{
  "model": "sound classifier",
  "dataset": "short read English sentences (LibriTTS-R)",
  "n_mels": 64,
  "targets": ["voice"],
  "norm": "groupnorm",
  "activation": "gelu",
  "kernel_size": 7,
  "stem": "single",
  "lr": 0.0088,
  "nesterov": true,
  "batch_size": 512,
  "weight_decay": 0.03,
  "adamw_weight_decay_other_params": 0.05
}
Rows from block 4 of a small sound classifier, named by matrix and row number. Rows with one number belong to one channel. Each number is 500 + 25 x the weight over its row's rms, rounded and kept within 0 to 999. All counts start at 0. Numbers have three digits each.
After each channel's rows are labels from the 100 clips, of 14848, where the channel reaches its highest value: "strongest on" is what is common among them. Only what is clearly more common there than usual is listed. The data: short read English sentences (LibriTTS-R). In brackets: how many of the 100, against the usual share in percent.
# convs0: first width-7 conv (model.blocks.4.convs.0.weight, 144x144x7, standardized in use, each kernel summed), inputs 0-143
# convs1: second width-7 conv (model.blocks.4.convs.1.weight, 144x144x7, standardized in use, transposed, each kernel summed), outputs 0-143

convs0.18:550493542512484514533484522476459584488502508474473467475476476521507488507441492471490485507530507554476509493522510496450504510488512498482550483513465501537490522511525508493542499508511510519499536517486505542482513525510466521483488512517489506487474519520498475456494459507498472516474504480459507486472473523487540526499499483470473452509520552522536519518506481550555471511478478497502505474510540485538480501530512485477487
convs1.18:535543494465462542519493516528522495530503465525544483467530511482510507520483470530510465487489510508492464506510578472509527471502491512487502540497536500536536505479452504517516488492466479513535544505490484443476475505490509488513528470493468502506509497486468516506477489479492496509576487492492481517457498492471528483515566522503439493483514513509522520523511520519523521502524518490492489505495509477519524554484541538485522
strongest on: voice: female (86 vs 53.7)

convs0.24:495477541510513444507489501489512515459491510468500504499500495499532483518572479463535502480502493541489509473500458496512478459483483535530468518550505449528445505502498523538470503517472535534489500503501513511519489513494501489457513545530521492509497454502505476521543509540477518498481523524484540455508524460533546468490505504494477475511521499510491509519471509507449501495471509525473509513507486460473515509493548472491442
convs1.24:509521512508491505457500466496495479538558507538453495456499511572486524500476483546491513503457467501506511518532444482539517519525553533481518466502515521502459508527492491509505509521517496475515514514500517489513477485475517531563515505483558488498490541484504504541522498488491482536517508490508511488469506547506497532506487526522471505522462522557496499473528505517480486530443468484518493476535479493476470529505491520505518
strongest on: voice: male (86 vs 46.3)

convs0.143:510497544494478500502483505474557525542531489508526538461476507532446490527480543488478489503494457522504511544514486485499462504448551514508498511488505531461496491472492518494517505520462470513510502459522532458552526493525523530496480501503497464494494478471514521528488529483476509492513474507493554494451448505466510507459517517466499458465470518483536537504542488457517499466524497475514524494494510502496532462494502507500500
convs1.143:469488496556476486459518506488476472543492491506503514521467550486501483529458510467534566490497534525523529498540502520465507482547471562524536498462495527480491536524499517541494499474515501473486552510493483472506514518473500464518498537494500523510510528503509502496506536467543487494500498515537516486523526461555511539480524537496471487535462458498537534480512475504512489523493491515495490516520510520481517518495496519543518
strongest on: voice: male (96 vs 46.3)

convs0.62:518506456538438537472478491503485526470531569508562551514449487510491527529443506457536511458478465522502497530495482480512483505533514526486494489510507517546521517529500508505540498517497472472506502511484458454463462499495481475498507517497481441518491470505487464492512475509492521517535464511489525509481509518509505478496499465504528459511529521516508485527524497526498476468489483533539470498505512505543488495504530489482496
convs1.62:529512478501517504517484515511479498514516508477475507503475535508475489516477495510505519491513526507515551498467489468472508463481521485546494537514493469464475480473504460516553507475454566481445483538454492519460494471509476490485522466527486479510549493481447532477489498457507506484506470467486471485455539524466518511480517527484529517545466504526503530533557506518518545498489493493505514512537514530513482505494504502520470
strongest on: voice: female (96 vs 53.7)

convs0.19:506506482502481523513509495424495552509483519517476513511484495487475479473512476510480518491526492534487479512467518525500482474525487457514468511506517557495476498483482453489540488493498472554544473473495498485497503524512502542524554529515496502495574459496513552497488492487484449529456484475533521533499497497487475493507499468522509469524511509495501517454504506504490497509540487492472488481528542529526484535485500530474436
convs1.19:467531510489504518504499496505520490472485516494521476515508496528455483531508500516515487498483456509528541503504542499468484443465457511466580512515500479509488535500512525506491472513532480501447532508466495521523485522521500466516489499515538490504474503463525508558513556501471494538505493508479471486508521503484505517457501524454484474482488521491499515509515504481538499514491546547501521508475501512487527513503542553580519
strongest on: voice: female (96 vs 53.7)

convs0.80:515485494497512515453505489493561528557534458528475550463507493541508508523473523460497496519486515496520496475534505483493448491507495503495496519524493512493452477462488478495485461476454463453526463510520546474520521543514523528515469525475501516503504490517488463555496513508511505478488493494469445529495489511481534506498484536552522473504455506504553499495523488471503519470538473520482458487497489497518491513470497481507502
convs1.80:491480518448492496542487502467488470529512519547496515488504497493493504497510513540521540532506521525476559521505515518482503497459510469485455499495495509519508488512512480498526514540533506496470551503469529436536504512456511532512536537509511540513493473522521470478473525521527513518482493545523527502507497534483490492511551495482522476517501462487474457463520473525576502524502528497510494487488501493496534476561518527482476
strongest on: voice: male (100 vs 46.3)

convs0.104:516475506490507493463467485505499457525478526511471511511513571511492455501504513458519528480494505496521492495495528462501497497551496511469482525486517500487527523522559489493520535536505517494511449513488519491498478460465499464504475498483529510480539472489499496487498476505522551497477512516519509521483564538490494541513462496486561508487470519476461504478478442526469507486429521539497452511508509517479478510510494519527493
convs1.104:463467463489525535495518497473504506475509547489476496503466514483476500492511524488464519516485461480529478494494461508515511484466517505503470490425489552478501481475508499497507529528504482483498482517546527494488486510528521533521509520516486512494477540499478475527507499547537473494457526467499552476485505549488492484496553520474532533510482505483463495489456523488486453512537518523498526505461482518584517505506510480465496
strongest on: voice: female (100 vs 53.7)

convs0.12:518510538478498531499471508487549460499479537508496512483480519479527520518497464479485543472474472504469473526505510484538512505504521513527460498508478503474520504530494524480503553519481508479474531458520484510536531516518496543473477527475503500539476513514490512481496520522489505502541504480474553461487487487489501474469536483462516470489500491455450477459503491535525529567488522446449489513496499501523474483554500511512467
convs1.12:492526505511541506496466479474562536514537484511498494478552486526512464513505495521483485516505497525524504518504470471480499460526512471526468510487502483492464448468517503495527504510485505460452451500502523505489491503537529525484448496512461485521521551518494533499486490538535502496525494465493521472500495480509496556494504517488525520517486485520543517531495532517502477490511431492564537523505457479514501520474478466504544
strongest on: voice: female (90 vs 53.7)

convs0.128:526515470521477514476481502544508521472513499498474464507488495487466533504440559504490496481534490529511470541484524512464482496487516459490537469482503502496488484504460505498537480512497511513479506497490532465480486500508505523518550516469501549501556550471536541502493481497504516481510494472443471488488528482517553527501496499449508542485499472463506469500523512525495479530485470499499516466501570481534485527505492515457502
convs1.128:510529490455523495500449514496497496482469454498560518491495499498510497553485499485506512513500526533488483481457507479489493467518500523487515534452516525506467479518532487486452474477507480563484495493545467521489445448523484514504475487525501458507473504505454490490502491486503523501486492493498505575486488489457494473506502508489460478503576479502508555517510496518494473507546543535498486533487531511502481494475527511491493
strongest on: voice: female (99 vs 53.7)

convs0.58:536482504503487531507498470486508498497476501521509488520489477547497558508494488497492484510499470530525478504499487508509522468494512492520474533467528541513509470508518493507476489520472500455509526531509465468434507460483504486519486538505499511460523498547518522521563528531503484508478513457493498460475491529497457502492509468479520505443497462490500491494528494464480541480478504494506513510486522515508558494432575500459519
convs1.58:513488489497498533481526524554484504468481513510488501518452501489491518522496504536477479485471512490501533467562504465490474502526510500510493523519500490513474508471521469523526454479456535525459509529501488513483479505508490497471527508537501472475514492450456504506486520488475545532517495540504509515476526516493490538477476507528487491541480542505490505499539497540549531494463558540464434478484521475497457491521525526487469
strongest on: voice: female (96 vs 53.7)

convs0.61:458493526540518485504513441497475515513482465475482506476507556480527485492496481485528536482516468529494498446477457549460501527502479489496525461483465486484492494508462465479493469511446528492523547513497511524496499479507484492505532522491499507483495552517561520513524521512500490514552504468507509523475478485528516496533514505537491499480484527463512491468498516501520491459521505509550547536499469473515537481519470486524538
convs1.61:495505471545504500503513480448504484529473472499506476471493519534532553500482514469508490495514495501496506482523508507540484505497509466480478501521440459475504517492516518447457456494515489507504490461530486499499474476493510502474486475485519456478494467500505474464473458515511480445490488483457467475485479449527523409516504516512496520514489501504494519525532458490463532506492504494503483491498458537460492480509482494549540
strongest on: voice: male (91 vs 46.3)

convs0.49:514506537493463484531520526481454466456506478452486535506500487462496510488491526512491521472497472493472493520489489556514524547473520540530516475524498512518510495496483446445486491473477513509481515484509520485485504494471531541484510511436479511480502534515548543473537515517489522476510514495528464517499503551451496520535518476496509487502494509475494491498473537466545513497536489499535566494530496472493509506491506539469513
convs1.49:502490517488498483528501516467444524517487481478532478493505510552592532459546497497472460462480488515470478509497523504524504503515493541483550455503498452491501453514541456486479509544522499547474498522526527504491504521522509497496510457510489478476492508474522501465455463464495469535488490448483500498521457512508509477505501506520485481481452515471489492516482492492493497512545486478501493533499525471514545494503484500493498
strongest on: voice: male (88 vs 46.3)

convs0.32:508485501509504552477477477509525491478478435471463481516501521476479511509509496486518460484519505483469534487531454487496524548475480502498522573497490532517504512457489456509508485498498499533475502504493532500483473518511485495504464478494513496519550511508523545552526474518512497480462537502498549518526543556495468552491486453520461505530484479504517524490493504474485523453506474523482459479507516487514511462497511521484468
convs1.32:519515508464490503505516549527493510475542496513481535495528512497499509509501506511510443544469509495511538500519497486518486526497505516506492472524480496522503506517506488465481502544495474472487503534520511514505493494499463486467529509472542476553458504497473531510531509581493499530529500475560499555494527503484491489492472520498488499439491502485481481463523488490527507539469533533456518478499563505467504549484446517499479
strongest on: voice: female (100 vs 53.7)

convs0.124:519506504499502516546476529472500545512490499514501504539492503508475522532452541498513507481445468470491503481530522508445492506494493502519477521518498557486490482503468480455458512485472504491481539492485505496520533519508534523486507523479488499501548530443489500502512479457505490481530561527517487469526469512468541522489531537487477478500493493470540509502497496542559497490519485431452506487506513485530513492482494457495519
convs1.124:549514527465455462501516538502486508489470496473496480504451531515572538495530472496519499480505497514493506513541520518515515502563486525529525492482496534488494501502472519534463470513500482492501532457500517509516492539514499496479510501522507486530494470529488482539495521503452500495493507514517500460552516480519506494536547500498477495518464479516469501503480455483522430509517510519537497520477483532492538555528536530525478
strongest on: voice: male (99 vs 46.3)

convs0.139:538497493488495467502493543480564535479528445473478515496453494536501488518518533458481513507502486536480502536533479476534506488521512493477529489495501503489508508501494478473484510519460493543503503474528546484523504543495510485487471498455498518490501485508496469513499489510505497519547546474539523494495511545480459476529482509484476452507421503467560514471525487511514485503501504503471497509504541515510494458507482506491432
convs1.139:504519485488482491485552546469497504505525520473521495513471482504484518512475531469519536539528519512496517488482532505509509486497450511462505512525491513500516559487521517547472535498473456511484493513495508501530497465513502463494440521498532492496500482465501507511555523536481484511500528517539487504510480497536526516468528535496484501497518517552493488530503486467541475520496545467475453481505518559484463517459540539514535
strongest on: voice: female (84 vs 53.7)

convs0.129:572513489480506534481485511491514534499529505539526489527501498561500490512456512493516498469457442504465558500526494485531540514500509474505483508498530529525502539469506514510478497487482536512533506502483460517502496549496489492499506516509507548485502507519477474494521482469502473515484471509486543441507470456445531505470512520490472476450514456511500509457470498440496473464500488499514493514477500525514474531513502523499487
convs1.129:438482519504521522474510488493525485490541481503495500538519502539506481491482487478474502465491480473481452496532494484483483487531527496519488509486518496501504494527485428482503532520530506526451459486524520494469485498445487497508514528496464477482528494497480517501488497460450515506534492535541503468507468501483504493534502498490547471508511528496492502500497462535542470506486528503480506515510516563488567540516546465503443
strongest on: voice: female (90 vs 53.7)

convs0.43:523505507583512509495534495498503475509500489453507516479529519503532499490514487469523495497532476515505495463471497492501469543519493485467522489492480468476548531500501506507480490500547454457464493489540516455518474488533500473539467460477490487483541510513502513519495514526525546501522525493485472503527519513524470544495553539538487481508487485495483508471462474461452490454486481478507519493537488446497501498493521501488550
convs1.43:513441492511520469485545544522444489530473532505500482541498490455498537490486523470490502484476501497476498481455484514540505547433552467488497465521462466503488555506510506506481484493495509496520486489481465508516515535465492478521502533471505526470470530480492496511498503498483488482453502505502522508535469505511541490499471496501515501474523497502485461505499511501486525498496490473502481544536517488461478568503509526434485
strongest on: voice: male (96 vs 46.3)

convs0.99:497513480496498498521534475458469531487478508592464474523501498529468530505468491533506506442512498513525487501525536482495504458519493524509507528500510550529502498493505487506497520481484470508484520495469485503493511484516491496503527506512469533513509492525491441545482489497455483483451475502461504517499535482450484461498535511585492507493502510485514517465519511443477497524533467470516521494489509531504489490485543519461498
convs1.99:531496506515538551546525496526484523534485510524479485483504545487491482541469504545473508470462481476522518481501506501439539535478493455522460518494517520536507496506487512505525468524507508487484534532529505505503488482534477489483522486508529497515507483439498515511486509478484498468491530501502489502475525488527479512485523490466498514497505565499468486558536548518517484479500552544521477518507506480473527524537553518516463
strongest on: voice: female (94 vs 53.7)

convs0.90:474491528533519480451495493537504527508485464502505506470482527462485516474527532525510482544518514526529510540517527497501469486476524498509531545516520483515491510496455524516511523464438524492472548482467525474457484461477506472470503483510470522528527508487498510496506510542506503491535471512479507498482534513553491510513477534549503501490510516480522524504484511557438509466460481473497492502510457480475490546469471499516476
convs1.90:448501518487523498460486458495490537507483484548485500524510482517451484537514485498496474513502523437523506488483462513509507463490453489501471524513493487474464527497529487477512458528525510477469474506506502519514530475517528519499478513509480514480536542487550453527535510486496502512488479506478547509531524496491476530470491484451543458521509506451487511514512529510480525489498549530519555521426482493514505480502516495504493
strongest on: voice: female (100 vs 53.7)

convs0.53:478522534501526486525472451503503453500484444486509530504532510494546527494485485492512511504531482483522493538506518510431469556487491499490524481477498475504533532489497507511502494472515485480455485518528485495520495470548530502480438501483500484490487489526561495463506522503475523486523521529503508510490503457501542522510527521472468496482491471522472502494490455475481524515512477503573505537536483470469516494475511517458539
convs1.53:508460474512483467477496492513454462499466483518473474507455508509505545485478488483510471475447450480444503505512526515534517500492547536494520498522482463549510520492512523549523474512522490494475483508488489517496528515433504464496480490466535463529474509510513485476477458485468519472480481468522486446492470468482510472497488500530499497482529471499500469476499511509485518455529495480454535520561504494491492492477511483485510
strongest on: voice: male (100 vs 46.3)

convs0.109:517485493472511478496476471482514525475474507510511487529464485484475459512504498488498498425485474463484471473519483489485532479501522537499469549529509547509489518513529486486474512471468525560513543497524496561522529498502485517507518524527510510530541512468466499506530403483487489507486528488494529528509511552500513509480518509485441494496504494513459512489476519478542494519527482522509467499528507462494514499502509495468525
convs1.109:472490535505465497544509482508505468488508512481511530531497464537536512512531483535478497477502501500496451514523518472529482499527494492553530482538495524525543500509502486507530460495452511534519510507501484511481481513503554491521508504502537481537523530459520507499502469526498490494514512526533502480487451484474508493507476498550451498527504497489492477524482501515540444535451523523500456474535473485509456507473537469505436
strongest on: voice: female (91 vs 53.7)

convs0.9:525505454508474507518490507478535490492468535434471559530527465512465487511466509491507519518549527502462503498476532493490440520513494473489499475515467486493534498523520471550495468520522444517494530510486474515498492552503480509476531491497501457508512447498488504514519494492481502495465493522503508525487504462519502468535522496501488521502502549468507556494513506516551493503476525487521461476523547493534488533542499491477481
convs1.9:496535488480487486507458504481520506509498555464481515504541486493495492493465463477513505528531516480528467485445530450445474463473511461507481487454499492497483502452466514475494486499487498483478482493493491538524487499480493495542460454478500492496466499490469446475482481460497484489520495467467484503519470486466466475523470514488453502494508519484473504525481548503445458499475464459493527496513480486522474473483516470497533
strongest on: voice: female (99 vs 53.7)

convs0.87:489543506498497471482498489505468508505480481510473502528510505494511494504480559501526481558478473466454488493481498509465465511525489497559486519489470523549436527493498489498494472536466493441529499499485536502495452500533512473480511526515516517515476495492488554505500516505516477483511489502465491504513498508506507563520488518505509531483497486526493483481479492510445492520459574510459510476451483493502459525530521526542477
convs1.87:467510487479501486513475494486539530516515489524510458484489490477496489493488533492500489513517484487503516498498488462522484550511530495489498491497529558496538476493542497499506491487514449499460504516479491478491507494531537507544466491521488521539519467532482492485539524536486515501515522587499486495493508539481501525491490448476468460472491478472497470466464550475498523483483491541459515540533473471475505488479429487467480
strongest on: voice: female (98 vs 53.7)

convs0.70:477509510542500512518470503480485451516463498493521495491548504534558529482532487455509504513512459519466511488488506499526518563489522516483503496500478486476491516513489539501506471450529493475517489527546425452515505471499459495463522500468491481473480437494487527499513495455509490519476483489517491503508536488484516513528535542492503510469506506498495485554488531479545488477513511514478495513530471453519514478518474524525474
convs1.70:515514527454473508509468504502487517463540498485504482510495488504452460484518506487499488456517516492515526562510488519510505417464521523518499533473471465522507519488481510474454508510523529482483497491513514491499525554505489497470504511474496479425518545494515493528478496504490484518465469473481502459514496504500560483549471511524536483504512473516497500531459500492473497495515462492503522479535449459521538485523481491505523
strongest on: voice: male (94 vs 46.3)

convs0.13:500546504492534513524465493512444499521564509470551529511500505528522492469560483507481501539509491486470476460512517459524475519555503501465474471511497453482515492536491487520475509479496513490517481465508447508499510479526484517528522517481503517428467506539502495460501466514460494510506491491496476500493559498524510455502480514481492523490529455500489484506509500498508531491474517508475492530524475514489519482501483465562504
convs1.13:466514463518554477516502509484565535503455479462472465476550484471491522499472489485525538481471480529500477567530470498455518546499472506501525481488504526467527487486487522472498504510514493493547502496485467476490508505512490496510485473525468524481493514528488504492519491479551505514466488536522514500520511505503516495510478483515524510530493480490525476480475512472510556476520455521569538482517472494547521492499468478486524
strongest on: voice: male (100 vs 46.3)

convs0.4:505508472496445548484477476519455509494507531442460503546497485466481475518460513499482506504540542524481455507488521504512459504527489506486505453493519506477506533495524507488533479492515508532477477473490486557498506517506501493491507467468507462496557485511519504505509497502482524467493479478465482537523508481531511476484527504488500501476541517494518570501507511516501441474484457510549498497521532533526515563472484515487493
convs1.4:526488488501528483523475543541474517501497476494479525514538503466492488510545490480529463535500521469492503501459519494463509491500472493503469493465489461498497444472494534474492523509462478503524525479481458540463482500506467507505516480523465523485450444505472487516474481494492514407486475488493467515471479495487482469523455486519486498552495538477514525508463517500456453509510493507482530506503511511520495499509524508473458
strongest on: voice: female (99 vs 53.7)

convs0.47:504469464476475515472450518537498492481539520486490489528490486490487494503502499504493512468514490525486473482473492477492521461521493463541475500492482528493499506505548469522514538526456535506487477532488513490446523576566495521484491493496504509516552458534470531508527492507516522460459506515522511519513517505487496459496511456475549448487509482518494495472471453498517533537495501513456505503507509495505499536540530524509479
convs1.47:496475474528516483512501508513466530488520493458512508549522466461530478496554531502509475487521495489513472503532479478517460519528516474483498524525492491502496462489520485557502496493499535568494481505505463558459522475464509515486493494520516499486551520514487520524502491522487500547508525485522506535504491520497515507475465503503496502462515476547505609496494494540479521505465503531482502499496486518525494492462535510473474
strongest on: voice: female (97 vs 53.7)

convs0.56:520446490489470491503494494527462498489507538499480495506483489526527482522509513529496501437476509519496482493520504429510489488490523525530493544501520500488502493487542506536491504488442492499504499479481500514479489521502515459479530517527482511526543464470434505490523514515470524524469474467501533527493511523536451498462521476503522480489512487512538541499501494545501508493507498532442437508478534520524497501538542494490446
convs1.56:496474517485536477507473523551458549504481487443467561530468514479448503484493530508515532554530511487554484476496480516494481495510525521525501480528483488504464509515494465536505482500510540518464476537484510515497506475514474512486482481484484461473554511484500517510498486523502513527487492524504512493500511528495457545507500511509488477507533462457510513511521483555477509502497475485458477463484492475559461499469509496467480
strongest on: voice: female (100 vs 53.7)

convs0.54:512512525511507474511504492502482514517449489475522546529498547477527527507459484489476475475477490500491471522468453552486479504491505528493521474516476456484525529499522511459459490504505505481485535525520481469523503487507492530517490497509530483478539562486572511505518474503512488492519466484483494511485468494480521498528498529485448501456470508476501489507477500456493533463521502536542516506568471489520501487491469551497542
convs1.54:485449457539471515527485462495494477494515475493512487495532469534527500498547475519464524458529500542502482498500459509507512496550514521459456488483522492495507469499459527499531527492528512531556473478486506506489522482464521481487503512519500528489489494476497491471493474490503497514468483470531513490464487458527528430510502462485465503543471509532512494488501464513489515532485549465493509512484569506467454504519514492502492
strongest on: voice: male (95 vs 46.3)

convs0.42:488491543516498498498485479518486504523491520473467523482499499492504438468520484506507526522531494515500484460476514569474496571514500472484531483558482483470508515507520513502463463520503507494483574507514506514514487483502495497517485513457499459484515558503550507484486492519530485475458488473529493516516508549508546481509530516494505497484485474489450480467442493506472503470519526491538550517535490498496507503509479481491540
convs1.42:467511506511508466501462465503453510519474470483497498519513513502476507543464516480482482503527501454477482464497521500511467474492502527497486508482485492479525487528438520519481464478492484503527462460510469544485479498451478453471499487446470529430513522474431457490496481472501484463494531485516466479494511444521482458523485493486477497504493507505499483545504503508485481479494484505493508472483475471465514506508479485543466
strongest on: voice: male (95 vs 46.3)

convs0.27:500464514517525496511473521467563504475501537507530532462522462495530492454448513432501499493510502511512527518488474482490513531524518512489519480499489530523443458507482469514508514521500464491514482496484496491527544478525501488488432518457489520478508500509512490503536490511514522472544484482541472515515515499477538497462532488450522455514519494498505464482507491512563496533500517515487522484533475514510470489451487529496499
convs1.27:518515495496532494496499455497510481500500478533451496502525501524524585506545539493522464505516524491519494534467508518510544538511501536497553490539502506534517470511518500453517509473484476483486511484517530455532524541500514518461475500503481536490479501507540530497462517506478495526513496498536516510556503492510500513517511533508492524467493472497539480452521484437498518498520448496545536518515485479499544486494472487494505
strongest on: voice: male (100 vs 46.3)

convs0.46:482455509470511524502483482532467502467563528478484511507494497472481468519452504503462482507516536518517515500530503464504503461525496529503477525460512500530522445536552496460486487525464515503531527497472456534497510509518480525507516496492511486495521470495476513460544509452506506509528515531463486561532486512480491522513476540525517486476520480509505555513499456499527508492488460499462476478495524473521455455516503498494496
convs1.46:510483475515527511476493493529457530512472493483494516571513474478508446503481534561481473494517525511518498474509497489457467458487496499518518539504487477507509488499522473464486498492510524494520473517481471502452511488509474491484481482536497497464553466486483514488504519516513473487487536500473500494512526522486501556516457471470514496449540487517533551534540447524475536481514490480450490476477499496533477505521513463488476
strongest on: voice: female (94 vs 53.7)

convs0.59:467511543490487502527481477501519524505524482512457484502539520526528478473489478517507496503480475540457530515476481532456468569498487516484468488515509510460507539464505471490489458501513470481487522549477540511507522519470534480501485570487492489506519486502517507515469479492507470489460487516476472509527519492511540524510533537521489510491459474488500509480504536500493496507478537466524518520570473479470476491509440487483482
convs1.59:541474468526503509504513510471500491525494486521506570462449492478456499509489489518517491560519489506472521510516549499480487516472490518509531506466526465497514479508493504502463493521515477493499489476534480468528471459494464514500526480456576497472500506489518530506471474493532497524479473486474489561490491478509498504509505511467466510490556479520479511530522549535519524521503509477471473480500494508497481485522507538499574
strongest on: voice: male (95 vs 46.3)